From a checkpoint of a small encoder-decoder audio transcriber: encoder depths [18].
Rows from block 5 of the text decoder, named by matrix and row number. Rows with one number belong to one attention dimension. Each number is 500 + 50 x the weight over its row's rms, rounded and kept within 0 to 999. All counts start at 0. Numbers have three digits each. After the name is the row's rms in percent of the matrix's.
# q: attention query (decoder.blocks.5.attn.q.weight, 384x384), inputs 172-214
# k: attention key (decoder.blocks.5.attn.k.weight, 384x384), inputs 172-214
q.200 100:485551534404492522538453518581499454535588475417568477494592535426484623554573522528508524466498484510515454465543590647500519515
q.201 091:461544471506410478525496480435469494457510504511507559537594463620488509564482509507406473530450519527465470426516467393514354489
q.202 098:534562497467486462522477495484416490524378545439401477503492449539513521520475587550530448429462446423560512497549366535505591559
q.203 089:396570445473493491487478574527566527575478456430503528502435469531511552525520592448494352394508501570527489595594484411437456619
q.204 097:421464595513535459504474504498529535508470429509506575509460476467485498449470529548540587460502414410540513449536529533505538485
q.205 096:475531436436479550458490444486453481515496369499496532475496466521445588391480561509538597440547491436531488543499371514483478403
q.206 096:503449452466576485482574521526493515482521491521501552519495492617493501485443522462531502525447407482452585487520614505381500513
q.207 098:624478492525529538427461559597443542500535504540442457461497488517513508523426563534521562466549473481503432531506520515547560496
q.208 104:482475559484442511519601492513515484584506473488542494470531422505472485625487560480503468545558470569540452531474515521521557533
q.209 107:500510466540582485469512407485552554555456542495595553450547533447504451538619509528615468495497530426412552379547464488499498489
q.210 104:580461427612514497489524525448459613504489493516459379485404497510565573515488541507544478543536478557549506567440531514518548537
q.211 106:497562459501416479438501401534465383482449569489464629591514520510484484547526448513500562495469543513412561415502502539528441559
q.212 101:451462435546477518431473524552459523491515542508501536474520468569500490577512481503524442459482533562402461477484428539387574521
q.213 108:469596454456532381531542532462558587500469474577537500536538475474505506545479546458499533460495536477540526468487557396447468533
q.214 097:467491522561597466534500546459452549544521416450494521506483418557472488484506476466504577581435524566457395546559522447465558534
q.215 094:510509538447498494514470429446523507446426508535568539497444487446586512458520431537439510540438494482537485517597512529511487583
q.216 096:454487474564563521375485602540474538491522464468478467552563467573478426515417547603501524465466492440552507495487438421501530512
q.217 094:484444519544577416399467527409487480489491469527520530543531407535504479506454458509519531466542472464479566456547487455417437476
q.218 098:432513527468542487527565536456504446631494479569502511439505585543533481604510459575443451515535442480530497615544499512471646444
q.219 098:514539591456441557527498457447506502543517447464482592467502555480521439545537413494570460463374535510547467429508629408523556522
q.220 092:498471534547394486555430488453540459516471469451466539501524581490523502512550485505522507468373460513421504513453479526391513549
q.221 092:496543513588563368523547542479493497531516436546522486507482480398549449462452545450506487402469528575454495517486506505585559460
q.222 089:489553529514531473401541528486536435475444496497509498604563480477527389452502428568484473539527573531586517480530546504511565486
q.223 094:477537475458406524548423519522511564517513616470495484546511494450459546513527499563534550469556568499566459522521527473527453538
q.224 103:473460560516510466511439449451514513403372484598469495474557528528411529641472500462489461461508589596520471464509455443576493502
q.225 106:494521521584561592484561474534469450502478488522531467494494507490525476552499451432544473404553463502551553497547495490593473492
q.226 100:452430444487507548555568646490449509523461421492496373509528551498490428533442490450411455504460534516377554549587474605457566471
q.227 101:512399521536491443530464513414617483502440528478466500538489528443491463505483450499443414585528506470411570594583473487529517614
q.228 101:535444561480520486502479412566552454508478591445548456519512555499558501527501490521349516459423509441512518527549440510493494430
q.229 107:549526451480607539440573492529504552463553534471540497496544539506558471435498520542504463465528531561535442576473549540483557488
q.230 093:516547591487446586513514432565444571479556535563506417559458469586560554470418415560462516563514499502561543460595541535427591443
q.231 102:531486381477531551585520549490478519551515535508518549469574481547580460488512583579485573615481616502463491490522446560478477548
q.232 098:532572513465495492539542515448513494470413516564450443492522404540456417547560529441522493439505559522417522518378534524444518431
q.233 096:490561462455486433432533599459504471518382527482514474524556460367467511424413528599477603496476439520567441428517471538504525536
q.234 093:501439448453475537534568522487535615503561524522455549424533563449485442355574479462413490526458535518537437481488553523543522521
q.235 101:536480477510518516538498476541477538534386445581525447503567491504532521539510519550477537543563467418475476507535469521486548540
q.236 100:633594491570492467559465448671519555538489564487546501448378408461498528554492504499464523443583438546523538641481472554424413593
q.237 097:485461526435581514440562532445483510487458513499486543400525519517500429531512459525367486450521518546478536481549439556494568578
q.238 094:493426452455580482541463469512532534588441540550494432466475626500563495484498521473479442535524565471443524543491504570536592479
q.239 097:450457542555585459506521499572458600561567515441501558508581505430380506484537523462570471461458429469349476496487470565545525448
q.240 105:524449457559566518540478537509464531567528552441383513507603424567449560557534509494491436478497455540472457504578450478476582447
q.241 103:529499504504532524514552413530492512507605477467526449501433515416529495502483460598472437471550518474501450496543464450419442550
q.242 103:531516543428536435520471580576509451518462487411480519443526490499429566500490493542467430513441505487469508438594537590548482452
q.243 109:630511489505438511492446425483535555507559531477492542458502487433577486518472512444447533576477554507449531510480494491450540543
q.244 098:450421583504484518502487509475555575453595482452618425432527545488504483523416518574489434474548555490473472499529456416504451563
q.245 099:557457490409527521410447535480461452557496506514562493474574516538497489378584539515450457520477562518571547571503574531536576446
q.246 098:491482491482530472513445537440422537520539541461477451541451521519491539471519457527566527443483474518486584476542468449449543548
q.247 100:434543561532377465552486484531517486458538514427585530510444491481450561567518409427565467369528404492506462539507526475504446452
q.248 096:463519445581535453381567542517458546445525498569562504486515370545540465488442563527515466444558379518541513532530434504479531492
q.249 092:534525445486512555469433633525512489481526493570489453484460465471562596546470498506426593478471441553596517506562445479500484479
q.250 098:427554546599439502572518508448474483495542586490473446501473506483464567521569547538461485478425560513558479493521592536515524512
q.251 102:412526498495458506487447480516520429506492534550522551572578493532561401507558498442454517564406576534460462586520432472627474545
q.252 092:523401489589522489505512448489522491546446455522417397548562499537527489479568536570552426503441499581525405487550566558598503479
q.253 095:480488402514529407495376619488499511558401563510479423558554525493526475438486528588562582481476449440477495478502515423538480514
q.254 095:578543505454572508513519483548474450563457546551463485519453514439486493502521641428459581451572482565556586574455465535541478428
q.255 091:483579496528557480451551559494473535517543600496359557511412474542453577444499503489453491540585557443465569501484496554476545492
q.256 105:458512561622559441538542462516584503476505459501594464471545497529419465471530493477496419543518518471487543496521501413535463545
q.257 097:460437500497491553531541502607558495542547465514429465451464432483522375490521589527440479470435480534470433527465481428457612448
q.258 103:510502544462524413488532523424494537422534571424529458464571571518524491403527560491560523463444511466499591513470479521454409543
q.259 099:469470512344437535518486476514525504378560459494559529442585457484512431511411416498559516496571511524500444502548592490468571492
q.260 100:434438578486478425435517481398496418478501505578409506552484526523530503526571636507496599442489490468474519552597434538459486406
q.261 093:524454514524509482403446483473525375470669483586435467574485552532564552500468458526495566560503535466505469619464548553495377505
q.262 101:557545488563559491492473587480523402509526421557573519533537521518519510481531528523540440517472510562475495553518435449470532537
q.263 097:437569471526373505527485509528560562533458452504540462485470485456461490463633480453520506543593475485502464411503480461521573483
q.264 100:572529504507478433479389463573499476532555357492560493565557490438536540387559494495517519515501492472516490523532534530552485487
q.265 103:526481546464485513367566467460485492545534459570440506528455366474481496473504470558527437491454437553482430504492507593557462426
q.266 103:388545450445444515542419481503571482567453453497512380424543443558546477581422489434467451552536511446492485469428484392476515516
q.267 101:569513604489457539445473551385539472519467512517505471431533427447409488580591552446450508532532553577538548471496471417422526601
q.268 102:444495522444456377592516572494418411528513530476506537544534483507483540579462427421542548536505521585575474595491551467470650412
q.269 103:526428580537566478563493473525472482598518581493489528532491442492364458533528608473518541593439409563551581523559598505468469433
q.270 096:497553440508465384540483482439580513586582538564592526421465416571531528488498451494516499470558522454472551477511525477441474484
q.271 102:393497460498451583420534511458484526468452483365559458448519515490517467448508470519554494511474570482454436558483510540549435457
q.272 097:514542546447509471398490547517508542566545432660524503475470399466481465448537509466475454454480484483485574550487448461541575468
q.273 102:433501496538588465500452484443500433464488469489455480561514440444499570538474484454591471480522493478486402407471569502510514604
q.274 097:540479508497351479488462523560472544525497583431398509478537545440446567457563454503502490598483617482408426522470448476560454447
q.275 095:622488519603508506457539503543579545517475493454458512488587546549462559542547512587519465410517444566526540486627448577597536506
q.276 102:507442582484440493466449442470541583421409431350509512493506497517423564534435406528483480570544453434408410506458546649515485598
q.277 101:505486550506574576394482432451464528469461508562506577521431496589548461591556505513364460545478480419560477458474439601494501478
q.278 105:435466541505450582563532570534456446506465464490436497519470571517460445478530483439551540540489425493459502413428596516485535524
q.279 097:453500487578437573529468527519442530500530564517562479560541497451515450452546536496491531519449458564413460537494475560562482470
q.280 108:479497520558493461513545522393446580525608497482479522495447463464538537563420514591446440474503545462525416435392517501576552512
q.281 110:508548417504536433455432463578477453529565451542455532459539507478523525521441477480460493616470521520416469442500490431533497452
q.282 106:578489531466464440578549503493483582538583472566430490548485557506530565505499476488485488483423462470453491509502490466493497459
q.283 102:560532492467409554507446371520477520514558446552605536405554501493536412483453509583503536588576573450465503488497465407600472442
q.284 101:496520434506477502436506452510508483552535526465514527474488478519484497446479489451522515587548550550508409507506473559444511589
q.285 105:510564484521437534523485510394445564549510547487420562553555466544514533532429492512515424537577467538459543527555532402435467599
q.286 103:583486459494524546577442575453499515523432509461423521520548427489476366587429495504472437461359536488452543435549487531517571461
q.287 104:542561587471437520472523496398428447425446437373543480521504373464456521490555505467532536503430495392429506525558518599576524416
q.288 113:519549575436508482459513527497452507534518495522560462552527589547536532521533515519447487467505567444454395512594496542557465479
q.289 109:446438583467500453447530424540512508486455584508532513512526393517439478501587375505505550453556378472524493529456428458529486446
q.290 110:491604404440432481443474535445378556530516449515522539496516526531407502491553490544475517509410538479509507474517397497607466506
q.291 105:515552581486573464481499428482400467413447446532479465477466476459513498506627608489512545551477481534470527473477475493544521437
q.292 104:437529546498484438477467340469496443514445407548617487464448416544539417533416488518515541487510482522458455530556549536564555551
q.293 100:511554515502482512508515428441555547548529489475454465494496503573470582519480512565591467541522463465484493423568447527502493513
q.294 111:609511518566570489536499514410613456642509500461619499498482492492513482510479449627554508539460513487510493567540465493448478485
q.295 099:487498526564386458461505491543485519545580572613474548617563503459470472535588484513599468598470498518520516358506564488406594480
q.296 104:504528547502468487428511558534565471554522579412555454461469494606452462505587470548477567442532498472535423447504523527415409473
q.297 102:524426535487463432504497466514492426517431589424546490619555484509556533481515453487503542462526536479463498524530528531513514565
q.298 104:503541442463492493501569528477546509536505542450502462496519520443549542465443516550387433469526453464572574546491592426511458466
q.299 110:456563560574499433494444448450475475444528498486467541488517553544551477518524553491527475506483507522479492513458607417512557465
q.300 104:383560503529471464531555541474569555448458479504438491532432456583423485540494453528475511467505507510502545481516511464499541486
q.301 105:566483442444406487567537489576457589558441526461436549490461516452438472480548514446494483466569440494504602487408527501542575385
q.302 107:492541648564542507492528517488373501530498511558492414516486488546481483426467480490553510414496496564464608554441625482505401503
q.303 110:481549552515394525544504521475498498425495510482497588549460572479575507492581511454517511457478519432505454534549464498574436416
q.304 111:349527547499478405493506521488527478509506503406460517500510549476535483490560461491502435515502528496462448509474463553630585470
q.305 101:556523482428431496529494544441524464549392509508588529439444503449448480482477563422516462539483395576480465519546486443451423466
q.306 100:551385616476529534385483514472564467581414494532467568603562468399547500388480578480542468484521570497475447544401567537485511485
q.307 105:501480530375475461443547501524544562459455508505466503417510520468432569421449402562480555446459538553512499532441541593435472485
q.308 102:535605488545489503516432454486490454447521447419484469474491479562446490552464530523578508437417498508582474456444433554542492473
q.309 104:520486419497530531490493494457567533496447533475492542524562410519481532514555538409508497464549513549529412532499568415590559511
q.310 103:554553471530568478542581479431471506526464520520465547494551476551532524508610476400409516465380494499518501526582449455436524518
q.311 108:468446530455507545577527420536565489590438551546521456517508529446500550497556591515563496479551549535569481467381510587459460576
q.312 098:600460520532526508504440497508491498515507537445473462490513453538526469445441505521417586434492528491500498482467438484415538410
q.313 104:471417503448459408550501516627481413454542524514513581596447460482540539556501496446450440508506526551523620505440516549586552468
q.314 098:576516579431466507422465489433536523458496607489552570519425562534507508506475408411471429501539541494536433499552568455425494537
q.315 103:456393514494489484487517471522549511414471483403456496473492477516472549480572550549515492511541521520530584461609501507494544506
q.316 104:508455499541516555556522599530516529478514486450501572461508495580402535494453552557436523473487415553512539471484415485492537466
q.317 104:430573470461585484470480470418511495494457529536541494476505457539500478494560434516497463514506534453549430473449569500479413466
q.318 101:499415508534535435502510560522490493556483496546490439511454522540492505588528441446579544577491515541512441487555492394438518612
q.319 106:501456450531519462563462550436444548486410524517434567582522495575606497412441592553444439600613445518465539438495536490517499534
q.320 103:464524366579415423419536523518564565534508387548570471570466554603498499576503549497439464487486448449539551555504479471473558449
q.321 106:450621524508363536446502527503442595488571507389470506492408488465458510501514521511436590471523526489546604483495417519481469467
q.322 096:450545441475495566415457576551592434517534427452564536467483434413459412595496543515462466486414567545544499455431483439527464476
q.323 098:545546648536524476447514544547494544502475511581563540473545539502527488481529527445544462565533476584442437445484427479490477443
q.324 104:552558422518466486444490560473609484452494487490569502544454507497493640535475479491440477502425516473476465524477471486504463535
q.325 103:519614558473504496414512495537498449605528499564479578591444501500388581499457510503523524424496475502582495488517431520425502488
q.326 085:483506478490462585576580497455435517447550479526549437446533577561469492440427509514455460592517493568462541419470595533475584543
q.327 093:489560508501574593535516592468527518569475460501567487468557537544516559529521482561451517488508485575554487502575515471458463499
q.328 092:630561583533531520473510527495489494442511464566502522547556499435445575437479458557462511502411542534522485519520481503470553521
q.329 083:552600563557455483463454538548522505479621635495513514476472466435399626555454561529461578508569516525520378606531513488518425565
q.330 081:513518494479504516530504460508505545457451473570441526574467490490461600448432495536422503580417512494430527562593502558543488457
q.331 087:561475388489469402502549495457464502481510391476447549529458438541513537578426534426529547599440443573567459518588497554585526496
q.332 090:441457499485540546520379555548555568479521506493506469401447461510438512542502487465500594540533458542425498543513433524545449527
q.333 093:488436494581583499451504511371494477522578423483472537503531528443529384467579432542433484557507471462501529531476460484453523446
q.334 091:595484471512525503466574509484441435469526375476482491518532457482522453527618444396528521514519496403536446503508413426480592529
q.335 087:548432467497469499529396413481535432613459468534600485545431446546559430519524416544547521473489573467525439466540486426488575463
k.200 103:550595418581509476493427444530562562387475393545476491452566547493446543454596467507474473538405671538527557456473460467464551511
k.201 095:497561547527439495555466471491414440467479601493536447485466515477486492425520427488534500499491524437526542522557458446511496478
k.202 101:686570429542487480488456522526460545560468532499532384501404499441577453507540566424522478463426448529498471523479546374527542483
k.203 096:486489547444482489520473521357460508436525488536470469532425516467500494554551466539449453516553516430446414470500560418536432390
k.204 097:460534492535488609439399525475566469482533560582541538451539569572517442526456550496530524442457393625607491591507493477466518567
k.205 100:468417465473499470442485605457447440520526458441491428515466437512525452438476622483559435610521491469524572541442611490549446435
k.206 096:447466460446493450505453454479545476481543500547533523464573480567554569495522490497532530468475470578463458527501465507495503541
k.207 097:509437436474474516405507542574471516511509447394526447513551483503440455476561547509593507531628539480488523512480452393466579511
k.208 100:476554527526523479462521549466543536553418531538558521514549462544538538512495452559484514574466496588548476511579405565480429510
k.209 100:487534547528568454621557413423466410549462494410503530525531483470537427441480484553464584431497496457534507585490414564478443512
k.210 098:487507537460513513460514448425463492476413511468430468515460499576537540434589443612454542462514577497543448468490590543406469456
k.211 109:478500549540445499468549460503499514554492515462540484586532550563510427471467476390419540545496487474465454505442547422448516391
k.212 099:494525550484442471501534527524570468498488419510527512537459522455394467553424457510537473474493455440465437547532510474596502434
k.213 113:489358507391494528443377522546465472522563521538466603472484471535472532542492623504510446455525536547490476445528582521526590530
k.214 094:528515491500543472473548504400572494549463608497449568481413459544440434522477540478423539521581502514616501489457470530562396471
k.215 097:497513516517534532486508620460523508519474530407456476501518514500476512519496488572528522430468479464456450453445470441484564411
k.216 101:514448479510505543489455553540548569508445459379552480536604484486454469577399440559480481486547482499519494333501530467493543489
k.217 096:545430487428533517485487554492511444534475578525515420526477465498510496484465499541544445427632492549554463624424489437498487443
k.218 096:497444566532460515435519474535559601459458530449576477457542515493520463502519543515470508513454459458481498516468409455568517413
k.219 101:603466339468559520461566533494406608418519469579511435506488512503408543500559502467473483435447478515533525435500466497535536471
k.220 090:407533465477517529486482567537462423568447486590559517560434497443496514487446515606482560457499523520492413468534579474554470577
k.221 098:494533497520523426501540561438541460471520480495462527501556480454510421520581528478516481385540436532526480432476445473421476483
k.222 086:486480601507583513494518481617519499587450627523459487434584500501511438467486495449445503554467450434441438501531529533489474530
k.223 094:528534480496492507569501499554493572609419452594446483410444474566509429598440493486448453475469430480485512439578584510478573481
k.224 099:456514373478487442524475443505538441457582514496461540549434463443388486418485443559478434440493559531469417517514470555676490506
k.225 087:523490570634449497482479535491456543489482554515468536563449429508431448436577508468583515540486515476526513523508479481450542524
k.226 105:507469544538535496467550396408431576583514503541527571515453459496493509475439501447503420463541478474487510449501454510480509458
k.227 097:340486403474486481471492534527610540433549501572475468506398467435508432490400455436511527488473568595534467520537490513435474565
k.228 103:465525470523489541530491521504464598544495493557474510482443536560530600494504578452593486494419531511546506556509414507489568423
k.229 102:386483549510547514462551468478552426542467522451468440463525562468479507548419442468465540468528520548500434562476487480474472382
k.230 092:542556501473456520452531507420445539476457446539478540558561510507633497479468533491539522428487515453455500438518553506498542521
k.231 096:509539505513521522474523549482495541619459399503533483468517494508437531488557501419467530465430508467519518417517501509519528494
k.232 102:510511557418542495432488434514521543512536558418467562478490554524399527512489446493444556540524472457408439458460400447464438594
k.233 093:467513503446636508586457532475532495520585488496477436536495480462493561455562380490443438518435484452540492532514541481445508497
k.234 095:468579491595576527532511506516472498492525505496512519497494516549517541485476546443446486486429464539506480523493539500586530471
k.235 094:551475477469532414488530471444495524510550557533459507459499534488492511501470471480453429522544595553450532526445562450528507485
k.236 100:431438466392537497493479429466479462566499497487506546489498558496506484545399420486476516450489412528442429500426491558515407422
k.237 096:440561434477443529511494536490533451478560459506535418543595378509484478465471472543475528504433452476411517444555577504580530547
k.238 096:450412549541497516498527592513542526485465480530440464498455448461537546549458466569492524580527460414460477484464464559495501486
k.239 097:543489520567512543407512500516547522516541431517390567544469570550516523489481479455401505579626448573500494532451506400519467475
k.240 092:523513481569569466547431599485521473519434515413428521527516573488405466483483532478505484548491564566475537516457525488535449557
k.241 100:533427505571525458527413467531493476516508498567510463451509462524442438572427511556431540480492424445445401512494466540548542468
k.242 093:570505507452577500520542383528541506492554522487466493566572508499536529495484491452451466514395496562519461406519534594432511474
k.243 103:449401456525510473510531469512463454505465550567446481482511547553452535526407403489501519478523459471398522563528517526549517507
k.244 093:585365458550490424543440524456513384412405562480559454467496412445516493472568494493536528492504446566530491474528480550516633410
k.245 095:433491394442323508474456558483529498484461462579468561521552473489443566389489445505443552553470403470582456533474527525472498440
k.246 099:468570547541505509571494544525560489504432553547504513475474402585460525575491517567480525540437517471380489488496486543629532460
k.247 102:651476503523537456558415521539535504499510468520537496562519503439544547477416526421585558519464582526522492538506504582437420473
k.248 099:463469525532469514426437592504480503494513633389519586509516510456452474510454405580510493512469391500554502506513525500509447497
k.249 094:485468569441483507449431501506513527508428461440545444492560347442454428450558378543416508550483566512529579486477556464462401522
k.250 101:517497512459509512639486510489493423510546428436486498426483541523567484395529468433537405519482535473498434511511438395464468559
k.251 099:453453447426459518508493523545514433555510500477476529483547561428603490528441516513447528554412506519560380535524528502538539511
k.252 091:480466519508366420466494472441499507405566529447473581511479615456564465527530541465456612544520515499437441521481555450517513580
k.253 096:459416470510521532522499582499550450478552554483469520563475499462509531421531497523514503491483435560524461541526420404476472477
k.254 095:498507596517537519528524433470457459632485501543463546595503533469431438505460521479574483505536550489434403480408543506437448481
k.255 091:422470547435452430531542476499527448554564570487392533391549450405477488513455557544533419524508579467520518521522577463521414573
k.256 100:521557414516454530412535485469500584491470437535423488505473465466556606439409477498491518512556554523503499445559469512498440445
k.257 100:538482503496522525427561391423474496509495493499513544489488460426424445456434529497481424470505469436524534573471539581510509514
k.258 098:543561525473503468525498427425457546487453508462530415585528523388515466531500430495491501468448426454572563587495538436458529457
k.259 098:474555614428560441515467457499505446492523466538514497479500444492420478449484502446439555485547510482537462515538529483477477517
k.260 095:550501343528527498480481435495364513555512574429550560501497461452368493557575472397480403557411534454410513568530554518538510532
k.261 105:531432583436578556557485482534545511552594514437458464459480497420542513496519466518442481483558460409441514519541513480463545491
k.262 101:540539476519529425575537473488475398431520512554511469403476519482549479537536515495496482569499552589463553434551434516516550460
k.263 098:423470582502499603455578501462417530459454513475510439501485467473400470506456470378537528476437482527535452460512502485555492529
k.264 101:517482387595513530473467503495563567536477515473448514465493514373467514519398609520572493491556422590500485514491470512498477468
k.265 098:601485382535474529531497613528491498479488502494416536476522624480483564536516536537544529461497443576440474549496511471425541569
k.266 104:504414427427510503447517594492510521518437353435531431553493448551528472533485379530392491447459435534463533508537467437509482512
k.267 099:432544518554549518579588538445592473471523402481508605452478569553522505583438430485535509492430496600545451510526481496563506543
k.268 102:414487484497465543521532433578474491423520435497555552479479515568509571584492495458599531577525463537577484498441555398536496498
k.269 102:481517508531443537529516544481463544504490471515559456535504514463496483517518429504553523590514453553588605488512540567434515554
k.270 100:510544504488515588508439529484603509477473549394453375456544540451522431510510475532561449515414551493533518499472507410529570489
k.271 098:519544402538515531463515458494467397426476481497465505528497560482609442476538484487452497402431482418463581436454503440505559551
k.272 100:518481480455482428470537534478478508521526523549448520481475579498402517536438443602518506435501514590422485438521552523516491467
k.273 100:511443583558421566503472479455538460535554408557601472448450474462472522421477514570407433464414549542449472444487537496503577454
k.274 095:607420430517522529523491529567623448551545516534510525486423443514517489503496537538485456512448515594561474443502511475490491464
k.275 098:535428513526548419489552540480602522526474458498525485525611509494508497572474513484553444509570540481489596478555507533452566478
k.276 106:473503529418508514476429469522509431426517534501455546485524472606516486447433440462584535415554546555488576523497513470514549540
k.277 088:535497464448589490519515520509454532427536408569458474546429583661523385415547535523467525515436497441479527453504422476371507498
k.278 108:420514546482461451583546481543422521468528552487525559446459544601448463554499531458542496519593572481471543459533534488479405383
k.279 102:587511485523492477431498592514532502579425525462485464549474432486462525574493625581526478471534501447577527469479551474478498467
k.280 107:474449446509528503488451571506518438513487479493520493526484490536569506578496581562557527436511509502527502458551547565493481611
k.281 102:582467455443490468540480440465472503485443450584453483507446458390520443453462483513554535513454498595415528482459523531450382519
k.282 110:548444483466615492535519540500427424523551462460584411475407491498527429532479561550546571484437520532482407400543517545459480474
k.283 103:543504558523517540493407646467508487580510484512490532384422547648573563485410496479428512512494450518578416481474529470571523425
k.284 100:514493478433448556513469486490528442468521589454554569535463455463483478529486550433502473512471531437520486459443479422520401453
k.285 104:567517507427469478552459551561536503405500465465481452564484514483471466470512506521512463456460553553471462436584457583584543489
k.286 103:463451533519475463506504526499513501416537521431456555475408572502417468499503404439477554540477452541523573476477517563448613538
k.287 105:455498548558528495532546459449565490433530579437476417523491499480532495484525539521658533549522488568569588510430541497477463387
k.288 116:586477535528524564558486561491452447470448535502444567452591513531544600535549480451524535571469544556486502450448479418595590510
k.289 108:441477525523535497522503592511525485452544458483329502536470487551503522576475517494456577490450582511490462480390469490467460469
k.290 100:450418502463483441551530491557536432523493517600411425431515513438475615522560538452442439556524539496552615487571445513586448528
k.291 104:527440529469542430472488499489533551462437612529561413535427404548512491548490507612453332427536405480629443463545466470513537438
k.292 106:490481595428485542473512496532433415488388545555548566533502471563497437475481575461519471541568530548466571545530588475493512525
k.293 097:533518457612436586532508492559537605561515521510560521468540579364513530521472464532510479455458465456489505445502553471520509568
k.294 112:483508484502601501455495485448563525538507516460566443437550426485526447531542493425533519533468518451590562528579498448418490483
k.295 092:537544489563513458456564534562539505575488445438427474499478500570557547479429466481533375488421445532565420492498503559561540467
k.296 099:513472642490456478477486481494465495402483470522531492493440432467439465443444524476459435417468410490484584504515434574509530505
k.297 103:575567564485485554535510504440543539501487486595392419473542525402524491530551549507517592593538516412528523545532535582482482514
k.298 103:490509479486400501492483466505609569405504463422467455451441500480372486474450432426519565480494425503507439568530435481524581513
k.299 109:420536452497502419573459474640391496499524514519486441520483530488465518428375487497381484520543574504467465550484561438461443473
k.300 107:492457498443510589542520437502493485462465437523448404485528507484537468537430490537525603468550481483510450551510474557462427536
k.301 106:570499554483558531439481533542527547500676419439578494443483561522518549514461501462488469527486516523563486520508449555425454411
k.302 108:474425458358523478480524492450469481438533410503518483436499597450471435420484473515488475454531356419525511469554440495500527544
k.303 110:495454525484442601544481539445453501459457549502578542447479505465539504477498479559416519454541511589521454486522526557533533465
k.304 099:615498494536508555587456496498571513555466568534513506492529533437540475478520492453456518491543485462538422522556457450565481501
k.305 104:512543516528444458555486451544531504500521473502431458566532504550542472540550466494478474579523438446480544413434460552518407506
k.306 109:481585464451511472578513509499465526512477467436538499532452500558436522521414521413432500472544522394539488559389463539469434484
k.307 108:461443458504607464504367548547483519492549473541579511435486537505432534511632456475530546546539542517445419477539468465507437476
k.308 097:484497526471474492552502420463456568522461483501456564445475453505470514464481469427493477501616501575514553537652521476456548448
k.309 108:478504508539383512459543446503515469420469482533479388469480473512465428446499419503448542459527490499505524533513475483502553433
k.310 108:572487472505445500491559451489489532473544418540474524480507486540462454536474485512521375438425473438488529507531390540546470534
k.311 104:517524414541520548502499584582422447557439452411497561470452574460568519547540530456468446473534455543554468657484503476458478611
k.312 105:467515581575489493465431525526508400431525487544489430515491546574510405538460478555461611576421554521408509458557517534549445518
k.313 104:544401421490528472478487515534500485558543594445370506533449479490523489586539522485504510485595588454542553429517478552554454531
k.314 100:561509456529553458530527575536477529490448548600520527525483534474480518477495469415504516599491499492538491483553481475479423474
k.315 103:462562463459486532596439448535464523576540537435472494547485485512460464524519541518512449422555551572551553486566501446468505489
k.316 107:503509529510393499415488471504520487493492495499390538423517478462511476406551458469581581568436594493426534450452526558550453468
k.317 106:445504485473561525489505464545558446417490497489587416453502527457538508601484476388508524510436470527522534589541540461414465492
k.318 102:528510461506468532547564520469480407531429528509486522512540530513550534597453516400493520533510473470460447404534559463470507448
k.319 108:474523542520497489507530442552590550374469440451462501564525528436517496574538434488526505624531460415533510534557448499530493496
k.320 102:568551421496594497538543614471490460523496535496582412527537468467379539451459490532419489443550525581487488521564527479404424521
k.321 104:594539400519550453509502505585444543506612595523539537494487442415489444502510531472479501478390441455528497567491624489434405548
k.322 089:638500556478462462474572536482486474506532485423596459458581530540577465525541492487476502524444614402519490465484438556534453514
k.323 101:447485484499484429544497514472536472466525518453470517579454530504496409542480441472476577427499576509561500560551503476490463620
k.324 103:392556451517454488512528552586499455518531497499541510499523489561564465439447481442491497509436516523523526626456446501513564501
k.325 104:495560487478443449601489512635483441493429457474496528473424549625515478400510512431518485571486557519524519547497484471449482523
k.326 090:578540453491539592574519506459545425412458633506500469533490495501649574502533545510490465473416526443556554574501537566562571489
k.327 096:472483465567565564466512424420561374512586499544442435470547555533492532492399424462441479425381444480510515469475510489489555427
k.328 086:493528527529427499551498516521460516614546528530520484477498524488610488486441432519656484513491461515566545462496524422504520516
k.329 092:517560476539481486558430492538499558490558415416584439473530513590506457568581488337382513567506547517416504501476473467461488526
k.330 084:503440501407524582490536634559545431442485495525462422548482484460480538498541547541571488508571488557544539483493537523440388408
k.331 087:545462560546533459447535449540487414517504433414545526417575521577518555483569516423532505403530514478551465443544404398424487511
k.332 089:512546550452456595546519546533514516522444465455531522444473520528461543530468435503503563501481456495461445426520477421487459594
k.333 094:481569420528399478530510542462541551466533394573499478432514498516519535480452493515481575479490527546477394543471528482571518559
k.334 095:572528549475466549440503453449471421469483484521512450449453525485451538490503463534561523516472459513540480612491558534502508506
k.335 090:551538449502553521469563511529424414495586542492482524557490456504410524430500551589524451482458467475550521479496570524618480406